config = dict(
    encoder_arch='conformer',
    model='encoder-decoder audio transcriber',
    dataset='read English sentences (LibriTTS-R)',
    train_examples=15625,
    time_shift_ms=100,
    n_mels=64,
    hop_length=160,
    input='log_mel',
    spec_augment=True,
    win_length=400,
    tokenizer='word',
    vocab_size=8027,
    encoder_norm='layernorm',
    encoder_activation='geglu',
    encoder_mlp_ratio=4,
    encoder_head_dim=16,
    encoder_fused_qkv=True,
    encoder_qk_norm=False,
    encoder_inner_norm=False,
    encoder_moe='top_k',
    encoder_drop_path=0.05,
    encoder_num_experts=8,
    encoder_moe_every=2,
    encoder_expert_mlp_ratio=0.5,
    encoder_experts_per_token=2,
    encoder_shared_expert=False,
    encoder_subsampling=4,
    encoder_layers=6,
    encoder_width=128,
    encoder_positions='conv',
    encoder_kernel_size=9,
    fusion='cross_attention',
    decoder_width=192,
    decoder_layers=6,
    decoder_norm='layernorm',
    decoder_norm_position='pre',
    decoder_activation='relu',
    decoder_mlp_ratio=2,
    decoder_head_dim=64,
    decoder_fused_qkv=False,
    decoder_bias='qkv',
    decoder_qk_norm=False,
    decoder_layer_scale_init=0.1,
    decoder_parallel_block=False,
    decoder_inner_norm=False,
    decoder_positions='rope',
    decoder_cross_attention_every=1,
    decoder_tie_embeddings=False,
    residual_init='scaled_by_depth',
    optimizer='soap',
    beta2=0.999,
    learning_rate=0.0014,
    beta1=0.95,
    shampoo_beta=0.999,
    eps=1e-08,
    precondition_frequency=50,
    max_precond_dim=512,
    one_sided=False,
    adamw_lr_other_params=0.0023,
    max_grad_norm=3.0,
    ema_decay=0.995,
    max_steps=3100,
    batch_size=64,
    epochs=12.7,
    lr_schedule='poly',
    final_lr_fraction=0.05,
    warmup_steps=60,
    weight_decay=0.4,
    adamw_weight_decay_other_params=0,
)
Rows from block 3 of the audio encoder of a small encoder-decoder audio transcriber, named by matrix and row number. Rows with one number within an expert belong to one neuron, the router's apart. Each number is 500 + 50 x the weight over its row's rms, rounded and kept within 0 to 999. All counts start at 0. Numbers have three digits each. After the name is the row's rms in percent of the matrix's.
Before each expert's rows are labels from the 100 clips, of 14976, where the router gives the expert most weight on average: "loudest band" is the band of the loudest frequency at the time of the peak. Only what is clearly more common there than usual is listed. The data: read English sentences (LibriTTS-R).
# router: router (encoder.blocks.3.mlp.router.weight, 8x128, trained with AdamW), inputs 0-127
# gate: expert gate (encoder.blocks.3.mlp.gate, 8x64x128), inputs 0-127
# up: expert up (encoder.blocks.3.mlp.up, 8x64x128), inputs 0-127
# down: expert down (encoder.blocks.3.mlp.down, 8x128x64, transposed), outputs 0-127

# expert 2
loudest band: 250 to 500 Hz; 500 to 1000 Hz
router.2 103:481416443524426587520376541508542563535474493478469536466482585620497479527453473460551544447482526467553505495514513500549436544537522577489441476524452490509423544476583531443515592516487563512479405554571550499459479452471475475536589578452538495389433410458515381514477392517553468490548536530504487535515514516497417541448602396496548534459472483523538486596512490481438499492577
gate.0 098:497491459455405512435624498464482575503476450505595504507538502540509591469520474446561374512526496463552534517577447436494386519522449510544441493588515645459520447565499468517480537467474502531551527484515504441467515561498598537484531493462556511432529540569518517489549526489566552623522547521496443549475451462506516445426531407386521501504459591511468495412502422455527562460462
up.0 100:486580406435499491570500415558564521555525343499548537472463507498557543456525550513524455496506472542516467441516557416521409485507445511538471448503614558540540514555518454554430396500454633485602552537480458490390445533529444536473507518520463468591487478557463503491528495534489537541540528563501548514471485512529488518489512524433406526476371507523614469449474515542550438552532
down.0 108:514432525595436459461547477452524517548544425512586477415502471503481387569429454477654518471481429501526482539445523528540535427494485503472433433439451469515519426425476528512552553499505496531503473497466523470564516500400493528580535448363494520423512484488439450352534521559468499550496506618424481543536557465540502526478402478566471502474473564444527529488502571532551534469500
gate.1 115:572603545501552415497487512444471478546514511476479512534402479487578537472476465456486424480587442481450499464571475471533529600535356502497564455538465535467468487549482578472660487571446553590468456449412559557493533497428417530574502493492483558476495453448452511435479475576503571486531534436498501434432531501528489560487507573442418467481574523435487449562562522467492513529556
up.1 118:596537452501466477477399543451486553583502594446489549524406479465538591490420451468538414499576485564485455463618466427521527475554478557543529515491489556509562449566498573597599499551510594464490500430462608504494461474487474535515460540453531497512489518499440560468451471545464572493489445462551399476404547539500443528398469520521482455508484460469552448543598508540454480546568
down.1 123:543518475491453447493486518566429479514503427603567503544445505448496428425496552531511553383384500556451522474514491434462411467544456448503451424528513565565482518433470492547472501433456583521512526535553480468522535559523472465539522515539529488454461458462501538426481469559635540554415423475531488454416618462553458531550593483474590428448518465557479532421429537507562470521554
gate.2 097:453428509409483629524489507468509457574451486510538386565477596558497554416465527486542463403536536544444506491515568416562529460531489536444544588550477437450530490458465498440607576503510502531615533502520514563539429496485455490521534459572468504543547500412427453499535496503525534603479511487519509515439568505458536404485500588566419547552398449477516471534473483569464481477447
up.2 104:400598463481438487539489457535490528513495610559468433526448514448528506494483536514476532461494510488506510562491489527516509505471542557483542388419531542438508608503441422552497403480574453522510670531490475584525485591431539511555473405418495494577443536551461489484421523482459434576473522470541448439468442469413453501532484530566564543530499553493593588548468512509515522463434
down.2 095:595498579458498549491511495576414618524527433466486483462512594451558553444475554495544489518519532522572500524464542529511605472490487525483492619512441451464548542441419574509489469521507536475438457584457376529443582532481470516479536470473515459465439523544500509519453590471477506514486478489518520407582435528485544516297534469525455510461457467549492488511557462546548497484615
gate.3 106:455596482502511523468535495578467564542504439535411461516527483551544440569429489426607516496444533435467461509511438520478527523491445419554488636485441471432461531533463491504493497463482609452548462569564411515549478562519401509538477497463507427475495377433439502482506501484440459397499444423518480527533542495472480552578564480459457544548546576531558458499483453468595580536579
up.3 099:478605591501452497389480508524510518560536530517415604512456502508531509590473530388546507407420487358495489447470528458540524503470426437551493591528435470452483449493482538532589491463466560447577594559500490492558480485534504481583518543448460415539446399466477475523471440486507460449507524445609489504487503447416496492504533529505413576484529511510495507507492381438491529557522
down.3 095:550470536489519467489493506446431468544557589536478469451514439454566455614557451486428474436446437608491531426440470533438499403446495501574475567492562642525515457481467521441558498485559532521504471514518525585461498572630499509454568545494511449480542466502568463425548505492487531580471484510521453511469495491558537585478470447551532358471576511529436530513503398495537464475422

# expert 1
loudest band: 500 to 1000 Hz
router.1 087:594535415574489544459465521498519529499511446494517402445460504574491481568412426492494450511496468462449483477592555478450523423532560429500459498452538460513512511396504547496435461422469500590442431448593522534493495521479487487404461461525513522550472496480526496489499496581454546449575402458440503494521487468533461528522564623455475446540525439531580426502558543484584596477348
gate.9 102:523539476490498463413492539371590636558502543469508432576519452493489446510603511607456466457446595518446568467502562470502526447446547483516543445511414531535502512432463528462445540520477482524399530458410520530499512557458387437506482464420441501526498555544492472524520462561464484473490454453500570528522429596427478456474519467423413492508459426508498506528480632513491561478478
up.9 110:503433520466489492492507457529475352431467460608495484459526516516473555565400556432585472387515462414548483589460481480565499474512491484516491525442574481564540379565550479556552527513486557491582492622561394475517488485462558509488483480584465499433570487529456472514460542477600471571542591502491488540447506390497478538528437491474509440511561557520546488457525455482516440558482
down.9 107:535535498459430433458515540546525537498477615435467443587508497493569491465542500478487500491463567487602452439540541510489494511479580516535518544505560512488443542478410487549634434604529450461519540500568558457438475557494507440461446495446482452504509573507457555552489505491483518492571500391431520597523496516513578518581436481506411564529468464496561549533401512422648481578540
gate.10 101:555482432473441446547454481495547498454546432438457491507549467486488591456420462520481556451519560530597521427497533483483519462574412571571421488556536447540510558460513490410426525519511521479531486570461582497558444580555598525513512536545469518493575428487534526461448522424619522483533455479421488532582388531521477543568513463534562493481545592592464501506505528490442623553478
up.10 104:500505469539565486492471532483517428465526385552546510462385421409540556420496584341474486619502437443427520598567529503551458546475474413498558520516482424504587520506512495471484509531558452531486396549515570419483495509431505427503479484505441515446512467499475460469540429476487483441439537602522465433500507509515491430498557472494551471503587474451597539535521460588504508465522
down.10 104:492500433535474459456613470431573541533447504588516530493580528419477484419482455422479560402550525478529512453566545443500497510394521475504460495487585463525511461499471501453447456481519462414525437536553436444574587459475523566531509573481551539501486437547461502521415472549527561613468515544421507566522477438534471413553416483509508479424535540623526539518512575575460481412484
gate.11 075:576473453451517498559493503486520570484438401403520485502474551551494444512461505533449521495516567533523488521576532544509593500508458437514415475566494507525540597407437456467451569493469415562478396480427468464447437488574605506514452506518401492573449504476495590474541567456472536426580488597628462436446454416468517511483544497430475572468498473482536579485504522481487524446567
up.11 081:552504475622541485543543439536469432518433594387516554431522474548458508493495483485539471481511489450539499485473455503541611505509527423509499457436579409456463467477617485474439444509512406471430479460556453509411540483461426416444559489514503505397498498546593452483582482586573535525442537415607512484552635478455471469535471486484524506532498475536544492518432478457502463448488
down.11 090:552411465488437493515487580422532385515500452426568483478545517488489589517507470417505463491606583508576482566598556494500502540519520475542490536476547530551501455474451605453489477477485490499515488565470534474569461471517453486531502558500444541438519518424462570672484480442508451482439536528477545552458442482395518473451426520494470511529387419530466520413494555472506380559513
gate.12 121:506469520631486488409520501510483475572473475468524506479472518513585426467537512454544430507545533575448499507508453358507521515494425461449544483459490529470482386493452534477451526475497568584513550444554526628568477476546575386499528456473526372496486426461524456428543459571498475494569413477452500457537575539463434531494570622457450540468508462490549511524486560467508564513433
up.12 131:554578557451441519530459464459552425527410516455549556493467476523625480509506462509477503469501525524482460519467496401417504488528478521533462473519403556463422444511572547463499426492481603467514595526506480520496465510584529425423527467508456428457479451442533517537462495435517519483617448400533525509472564505403579532483463667444443552522405462532537428525484545458531509549491
down.12 120:588549439435526512570451469385610418450473443509525527547507481499430536495537379449513510557467492394532511550503472443509506504505542506577588496496644442529487508485535585537475405557479511458518399504492511532514441556435588441583518502473464499496514473468525547563479494462467470547515430437520531447426526524528497467526474643418525479540506527501590507426427474499447501485475

# expert 0
loudest band: 4000 to 8000 Hz
router.0 106:536588490469526464488498532402552423471437469432565481609544464454586483471468447557492528533623513506485524468471514476584449452471493530534609523403519564443442451584437440533497435544447535467550527441458412488520516458501532423497605532495519435493477475505472522518522536507535533499466434506453455556468552533499466517601489550479444534439557522456423460464403478460457586618562
gate.0 111:584646449607555475512515480543574521556499434558583448478589495522562500452491496495529544443518395453525539510452491528470530478481499454554493533473600529508587500495500485516518625573512522496508562505523537519475553496429497424457496497372476420491523501594482514521428492459496422605511556557530530502489446488463485487535507429477453534634600434593507509472518534458462510451468
up.0 109:557540446526491521448513479485538600606528490513512441461615490605408488506486559602563529500411481517494493473490513432459545537502439526534530515487568523507533493526483516517549551559489490527507495387556494549449452446505472450475406444446492467521533550598551512495489469482526473580457539445432522502483406513399463516537472496406459529653579470567537519389552553499533445511422
down.0 108:492471573565523511468575485519457449563443517471476519537495490507522465524592529568455519476485432395510541460500499472610452501564558512479570511506512559393471462550570515407449513514517514494495531531479437533547537444465539563476532438467571459499426463462510521465501466517501530566503507528444406387444552617618406520504584385421423455401519491527431400499468504511506540505478
gate.1 099:461507558485566477525535466561350489458449425472533511599536537514527445461579397507518511536535546513546541509526584509415497577527508392539497526532482469404469523423484589419503494422513453473534584485532503605556521501473529423484466554511519530495479523478485507523491479469499484528627544430481469604528566475550532561465574479488472432463439538505432551550593532510494619511444
up.1 092:430459417634466477513437565452523583530483469470504561500464424485545495514480521399428573517586493510547518520548554498416473537416559398433543399552452482506470521470444480515447498546482421375555567502523479528454489432534530507452505507466574548488526453397478592544493534568475498468470442557510460560451541428456510492431524465489456529526519443501611460464513495429501459485411
down.1 100:518531537589567586519509534520614461478491497516505451546416413510427488441380479465442467486544502495567568511510491540540473532487478433462554430562488515379599472509568466586493479440524457495536485489559524497449554450494444451449521507446448442508590457476533508527461538525445392469474493450479507583496585427349491582452534584510434477512542521506522488577482538438448450489502
gate.2 092:472392459493446453509446449472486482463522474528519531495452527518442458572583457425494410508518497523494469530497517467532500501552542521480626530562482461540508521508505615554365483482563568445484436599601464515552516496550513582552555453466480460527398397451566557530398527514552381481464548506541545420576457551498519470473454417524501596471461583513499454497455503470495470519507
up.2 096:530416477527538454500446420563461562507514458519466392538495557534430538462487464507487537364502461457546425493470528520478511484408464500532490520472509493516519497566412497545499417592545456541521433390503549512377528499483481465532494476498472378580460459559535496497351544576493489490534613566518450503557475524456410521487604469525432476577462478501553521500457561545484479560500
down.2 095:466526502397505516435491559533541487481538490470550542435500488459534504490572522491431509382547493442526473554511467529465569522527464519513488505525528481519561535505439516445480349483436443503548522509475546556417529495477545516478445419532495445619526520529512519466582466581400607487592490533526596484504579507519485489449556464433482414468465505513486538570444414540408390400418
gate.3 111:476545534537453454389573481575496487455439497539532453479537534499434600572531453526454639490542498479480541501480542473581434498518512575554533445530473432393466415489568549583492486561444461502535543493447519517458449522482450479495456491490448427433426402538516466503493484624430460518562505591516514464487490563435451453556444515490416551461475486602491467532479596477466433546449
up.3 097:420559497470495525658431429421508472545558512471462515490450449557449548562489555485543459363522486450556509475501560399483495469568511480454466491489491625456487525443441485531439496485499486537386469575576568517528486399548480468483508447439499571459499495446463468544519571456494531457524560450509469502547569403527481547485554457540470514531522468469462582581479413504482527535384
down.3 095:422491562551591583501398528479414465468463549455538562467569502521603493552441445498575474426463578534522498522528458502565538534442556499542482396400594548452545516432435542475490488435546467468480529465567520542433562446542407461469546557409508520460473577497477594520449605568492571432503487496490463472491488612444457515435479517486498438483446496514534535468534523540525493437530