config.yaml
encoder_arch: "conformer"
model: "encoder-decoder audio transcriber"
dataset: "read English sentences (LibriTTS-R)"
train_examples: 15625
time_shift_ms: 100
n_mels: 64
hop_length: 160
input: "log_mel"
spec_augment: true
win_length: 400
tokenizer: "word"
vocab_size: 8027
encoder_norm: "layernorm"
encoder_activation: "geglu"
encoder_mlp_ratio: 4
encoder_head_dim: 16
encoder_fused_qkv: true
encoder_qk_norm: false
encoder_inner_norm: false
encoder_moe: "top_k"
encoder_drop_path: 0.05
encoder_num_experts: 8
encoder_moe_every: 2
encoder_expert_mlp_ratio: 0.5
encoder_experts_per_token: 2
encoder_shared_expert: false
encoder_subsampling: 4
encoder_layers: 6
encoder_width: 128
encoder_positions: "conv"
encoder_kernel_size: 9
fusion: "cross_attention"
decoder_width: 192
decoder_layers: 6
decoder_norm: "layernorm"
decoder_norm_position: "pre"
decoder_activation: "relu"
decoder_mlp_ratio: 2
decoder_head_dim: 64
decoder_fused_qkv: false
decoder_bias: "qkv"
decoder_qk_norm: false
decoder_layer_scale_init: 0.1
decoder_parallel_block: false
decoder_inner_norm: false
decoder_positions: "rope"
decoder_cross_attention_every: 1
decoder_tie_embeddings: false
residual_init: "scaled_by_depth"
optimizer: "soap"
beta2: 0.999
lr: 0.0014
beta1: 0.95
shampoo_beta: 0.999
eps: 1e-08
precondition_frequency: 50
max_precond_dim: 512
one_sided: false
adamw_lr_other_params: 0.0023
grad_clip: 3.0
ema_decay: 0.995
steps: 3100
batch_size: 64
epochs: 12.7
lr_schedule: "poly"
final_lr_fraction: 0.05
warmup_steps: 60
weight_decay: 0.4
adamw_weight_decay_other_params: 0
Rows from block 2 of the audio encoder of a small encoder-decoder audio transcriber, named by matrix and row number. Rows with one number belong to one neuron. Each number is 128 + 24 x the weight over its row's rms, rounded and kept within 0 to 255. All counts start at 0. Numbers have three digits each.
After each neuron's rows are labels from the 100 clips, of 14976, where the neuron reaches its largest size: "responds to" is what is common among them. Only what is clearly more common there than usual is listed. The data: read English sentences (LibriTTS-R). In brackets: how many of the 100.
# gate: first MLP gate (encoder.blocks.2.ff1.gate.weight, 512x128), inputs 0-127
# fc1: first MLP up (encoder.blocks.2.ff1.fc1.weight, 512x128), inputs 0-127
# fc2: first MLP down (encoder.blocks.2.ff1.fc2.weight, 128x512, transposed), outputs 0-127

gate.325:133134111060105096096154120176100133141128126135111148136180130109098176121071141104152110107135120122133145135145149152168124136132095111139130087148134124144123152160117126107145122163132153103134121098073123115140113122141096131097134116150100153086159142126136150116116139141147120099155157142160165101089126162134122148142080124088101114084112143134100136128191111145125158129166
fc1.325:127160110113125142151094112124152120131139141151117112181144121117151159161177091087182159131133136128134129120160119116132118115152099130118137145086126087082095116099117149157129107105110100152113134150129137130090106152119135100141131172123128084131146108106102130118084156088107137171091073118086149153169126137146129098142111127106126167146148135154152131139081163153112111101109
fc2.325:118154174159111076108166144132096110134144089105099085129115127129093134121149111145129150129104120109132106171152084111148102112189144137122115190141148143107134150129125125157121116137098153129140148115109118182125147085079109104136135118120144111147128130143117135090119139131148112133107126138093151079107121141120149191121112120092124128107122095095165149157081164153133108147146
responds to: the word "is" (30)

gate.330:146157167147110117146130089113147150149109145122112152132112098102136128097106098135157155092110092107112109124134166140149122156084107140110159171110141101181135139135151138153084100133129088115156114135152115181143120146118110118138100125098116108151155142172079132072182128154136109117121134136124158161112170154170147123114127121137125082127167095136127114144102119098155102149122
fc1.330:109081096150087128122123143116130164109110160103126076139150131143086153135119129150132134091117182101123122124114117122134166132169105132128145118137137176091123088122148154186153119151134132121144144170158104104165092108115127121123152079109113098129136097112132116127117129160112134145129135141177111087207080112117149106143135128152122126129161143181154114131117132135141137144129
fc2.330:117112135108168126149076162127122143182110134125147132140170173131106151146128136133141089112149126124105136152124114124136138110125130081154149149140091181129085125100069132111164154110126159114156127150123086142110180151116130090138140134152131103144129106139157118137117131110116144096185133105146081134146137160120160128121114133087107140083101147156086118136153113155174141104143
responds to: the word "she" (57)

gate.458:135091137114111158157157147086120134093103115117187147117090161127126124094100076106081123154151121151135125119151147133116096133123129133122162161116143138125094141115092123120110132168096118138164097133106132128153183128157127128138124111163148156162164135137121089122158144113162127136128154094121075150123116133099124122126139099084132129146155194105124130124100070121100122150107
fc1.458:094121148116161082106122110141111132158098123123178125132116067133112113125121118091122147136117063095135124112160158125110113150176112144147129129117168119104154130090133136110126122151136149120151144155101110135144119137160135111102157113127133098152169120129086124128170101152130132144131173154136086099170121137110119151153149128099101145189144159110122079102148108139111136138070
fc2.458:124092122150114097126159098127074109097133154154137129141154102101150115148155110156092136153130119106126109112154111096104108133139129097120133090125158125178162128129126106089106145184130147128182130129100140127122136113091096091152140155108125159160144116117151120113120127129131102167112135160158147116140141161120152157094170125127120096186144108162157147131175115134157101151077
responds to: the word "is" (27)

gate.164:157148144140138091110093118115101118124124140138154124132106130125171130117146147172115099109169127135145167156100149104095105116172123108167125157118135126128153178124176121123095127157151121079144094126119087112135116128123089100106110152132121128151156131100112136132143115129088134141114112107178126124119085143115135152143143122082124090217136116153065102119127110113116103115135
fc1.164:160119145138090110148140143121114140123140139128140165103114123119103112080137105123154098116148135079097133118161146125130156164176160097154152087138146159121062120125149117128114125147126149110124110145129112135172133145140130125114157128162112121085150103122107050113135115088143149134159131083152154131117102143088145129126159113115125125170099148096134094106109126124068118104093
fc2.164:140090165145152133107100146136123175081126138147156161166140134099084133150127102123170145119111134148157117127134087123104089141142170133106093194136119132169138121128144157128151133097151144088142144136107144093119130158139142171079094128132122131152101143100113149100123150148117115182150146126118133092151066112160110137135149141142095130117165112154119123125099133128148112106094
responds to: the word "is" (29)

gate.366:134161124085124121190134120134109151136143070107150129127129099115092111116161115108109083161113136119143124110133106074123120064131104098148118127153149195100124130128153120171140151074145099152084132131102124114139139118107141144077139089151139140106107121133110111094171105111138107139124134153137149126097126130162162118122112121115133161142153150167180113111124115128134114133152
fc1.366:084132116160146143184103094149126093105142144116132154088129104112100097113154130085126115086101172111103117160164132121141129179125102159104146179127136109144116096112139154118074133134136132100145131122108124154125119103139111173148137131080115154132092130113144137141109115125086147053130133135150118130168132108156141116118124105160124145125151136166100127077114111164117135126137
fc2.366:130143124131137101150143121096132138134102124144134120133160121139141118170149123101122116178161164193134097099120132129161143127187120141146122057149146103121151077107117122121115142159128156128154146144137117114138105108105175089092142154135112112113163120106107139145119080127160136166127120130073154097107080135125096181115155143140136105121147127123137166142114146084108106122143
responds to: voice: male (83)

gate.9:157137123139130141155102139111096141142125164137091085184155118143093114108135118138111120139136147164138119145132200136090125104173137126124111133167122128108127087130125124126107126136156153137106152144128155123140155153172157169166110140130141096129104125147148121111176138100130111133112088164131123119153164119122101154138154131182109113105150120080094160178103129131129130112193
fc1.9:136091159152129118126073064134118095094129114112146154122074135127127110139113100098097150077103091107102126058107120154147109122128166116156158129088147102150123156088114126146115163167112143117127091146133121127163129154108132128131121107124157164147147121112110123120134121132162123117130125133135156144156124129116145091147126157103129126093160096138173097152106176136137141173108
fc2.9:120089160162106138151169151182083112149139113153107169111160130129131092125105112154129160115149111154140152110142131122121159158091136129118107123125148092167120094126116113108101162153116131128110173126113155157130172127138134126109160122097104102122102109140107115174139082141056090102152139162108137133129109114084162132110164119127122121138126139118151123121189142116108122096146
responds to: the word "the" (89)

gate.461:158168159166118117142161141144136131086140168154104113083099106115174103193137154107121143133119135128121101123158146084105127141130106132076111163112134147173135125083127122101113132124078144117125109112153106133130092130118127107132136124093134160109143171154153112139097156079136145137136107167120144140124183120146094120114141118107150149180117101125122138182105125107128146118124
fc1.461:128158141161113123114128128103142134099123090099101147169185143117137146133145130143100124092121159132113099154100134141167102180115101120121134113119133120135103153112138154134097097099146132127121135148110122148150105158130149180133103153055085146079190124152132162101139135157135137079152159116147140158108169121141135157113132100113135119102119132127133145100132116080111088111154
fc2.461:144161145142119113112116147138143129128167112178172145104116127146174141112075153100169150137105088124136105128132121155153078129074174161109144138121117120138153123078127125135149098126139109139154117134129151092119146139115100147133110146129130157126139125143155119065134142114145136092093142127106184161100156141155118129154123136146140136158111124097176096141104186136138134174116
responds to: the word "she" (29)

gate.354:142137122184161152102130089185093202156149160139131137127135139119135199120139129138136137115136141154114111154115111161130110090117142143147132156076104109127124084133118094101107174140136107167143107129111137171090123107101103121113098130142134162120123130152105130120113160141137145090134083111138163156133141115104126098096159111149131085129139163156132136129143129167139119109128
fc1.354:146143158170101095080064133110138105110131134177094141137084142170134089140116156111124082180144141130143145135123145128137127161160127111123153097138127153132106154119114075100145176162077104099113139116148142107114147146108141144145151112099153137133175095169108119166130105148119117112135116100140142152091142144084121122117146130162120119148133096111130125121124144140118171154129
fc2.354:132143161117116102133145197158103120164112100150098141066105116144147132179109116100150142137131111136118161120134126143155153103128135134127091118162143155158148104147125102137180125100102132127114143120176128150144132153106125105114118083134128086122138077121106130152174131099135133115137138171134094151187162129136090151139118109119137096144148134141145099149153106182120148098125
responds to: voice: male (87)

gate.326:103138095139119144114135103128143093105112159138090117130097153108102124104121142176117131132142140124136140108126125103142120127131155152124147082120097157136128149137075103140152070129120183111099140109117119128106101130164116124160120130142141117193147100107095149082137117154116142117134147142110169132142098132144122139134155112113131137061170144086101117153099195143159157088118
fc1.326:125098119090123106130107100122136075146085174124157127115115165105096127127098146160153118126129130152138185102131082131142126089110131134108123115136115156149180148120128118097128084148121178126128121104111131101146115133140117150148108160157124112103133156105117177131125133105143089164167128103111162094186099149144125117135146131159149146093119140138069141156127137134162171106120
fc2.326:153139146106098164153166157112112075133154149078106134118138098180132179133132149147129149093148115111124123149124121117096101161120138123123151151128175138101105142101147111116131139097091127139163121139159150142107171135162127113125129088099095082174126143113114112113112107131151102132106135125127147132141145132145096182139135145169119135146119133152128138061140195092130124123111
responds to: the word "the" (79)

gate.396:124156141103140135108123108088162141131180131132137159129134122141142103129116111141119107109171128159142113122124155183133112105118073126136147113166111081210163095140115126128121143130130113106131157147125102137130111142172086125118126141146104138095159107120141136167101099128112154118126119061172130120156075152131111137156134126083107138141100113127143102072131144131121115091114
fc1.396:098134113101111141150128136135095131097135143150119097139042156124094100153171122139123125136091104093098113138132099152141074111094146111140149130125123147138129163143154167152093074103121139134155153101140134114112124104091175082118142120145110096125093155123116152108156151100095103171125119136093148116169157129123156179126142128136089135134108144132127132119109122139166130128152
fc2.396:116135112165117165094127143133125106153145126146096120176120170121145144141085119074151130114154109073126131082103092162160098133153116160129118140082153145129155102132139114148152161155131122127141165163086117134156157118072116106114125106098098091083133089129150119118140125117158140142143096120095118154138095163140131145131079126130125123100102107108145159158095135120126147149114
responds to: the word "is" (28)

gate.450:105143082134115082163101085098161179176129137160172160126115127101084130164167135086178127121117176135152131126122101165129145104159097125105135135058136155158143118122099148119104084099107144160130115121116122112121122154107117112120130124098123150140133092114096154119120106126142139128116089122146132131130153092129114149113118096159134131088156137156097158128158118126132112138151
fc1.450:112122131156132140150168108109108128135164168155149114120132127128137097114098087112129164114170146121142115158082135110139095165138118133132122124113106184169164111123154138142103104163129118126139119142112104126120135120133130130096087102151106171119103126128118082154128135166134137104160064057119108069165084130156145141120123128129150167104133132111124165130147136136082106119143
fc2.450:133134105165113095160117109091127138161125160167108135135116129176137158150118169116118055139128146151117119124118090092162171101152107116112100100123166134133135136107113133138108149121132115112154115152107164158123132135156153116099126141121111073163167120121152144131144135079133108163129102162185148130110128101120121125129132131111165094147137159175165090145110129109166100130145
responds to: the word "she" (35); the word "you" (34)

gate.208:126127101165099141127188126088118134140115174163124149149154100151106161131122116085114126130112132127121109126141120141138133092084111096092136168149160139072120114090111092166153119119089138163067123136131140084100109121112153125117146132128165131133111110138125100155091162091121097140161132101163102138126116129119153127111174149146135166139104133149096136132130117075109158125113
fc1.208:145141135094165130137125127156121128110109103101135134152127144098107107157159134123112115103127165098077116129094146058126104127110144122110108140166072132116125120191143115182120089105156089132103138114084102112098165160124144135156155110168162111144138145159134134137141111124114090132138115137151125124130120095166095090158114137118124135144126146172143125140157154168162163128132
fc2.208:116104123109119116116119195166113133127188086115143108159128142154157148130158131123108120116124097192137106152157161176150127139113098132130142151122116102116128108179162155126135114094158116156121072155168136109133100128151130130137145146103112119116124102130135133091101140167090107102133140125086103132111166148149138161124141142109112128082163092111162141104119145115143170130140
responds to: voice: male (80)

gate.130:111112135165141133114131106134125147086110118095167149111108100117135147167117101143159140164132142114098104135124146122125107136121117095143123102119183129127080125142110078176126162104119128083131112157113119120162111101134136104135151147148150138084082166104120151111094124182169131102108103168138162149114127149119152180165146136065138137098127151119126104116110135147121102113153
fc1.130:143076149092148113104139118149113121108120130086134156162111130118142156118128129143112146121184139098117158127087113145063117127121089164083138097120133121102121099171127125120149127145122098127120130133158159086142135092130116120102131116121153161092091133128153115112173126154112142102166161143172166192138141162102129128103142088109124129108143165096135128107148136132116178135134
fc2.130:130118143139134104113124097118125121148110152179133130129119097100106136189116121106152155117181134148145086124192093134127174138117101133087125137070092108151141084142108092126090142148122144106141123153119118106153161101132143110146137144154085133134102114141136125141112133102137124142144108181161162144127146125129128122122116099100119115134149131157118094142133182095082069121132
responds to: the word "is" (29)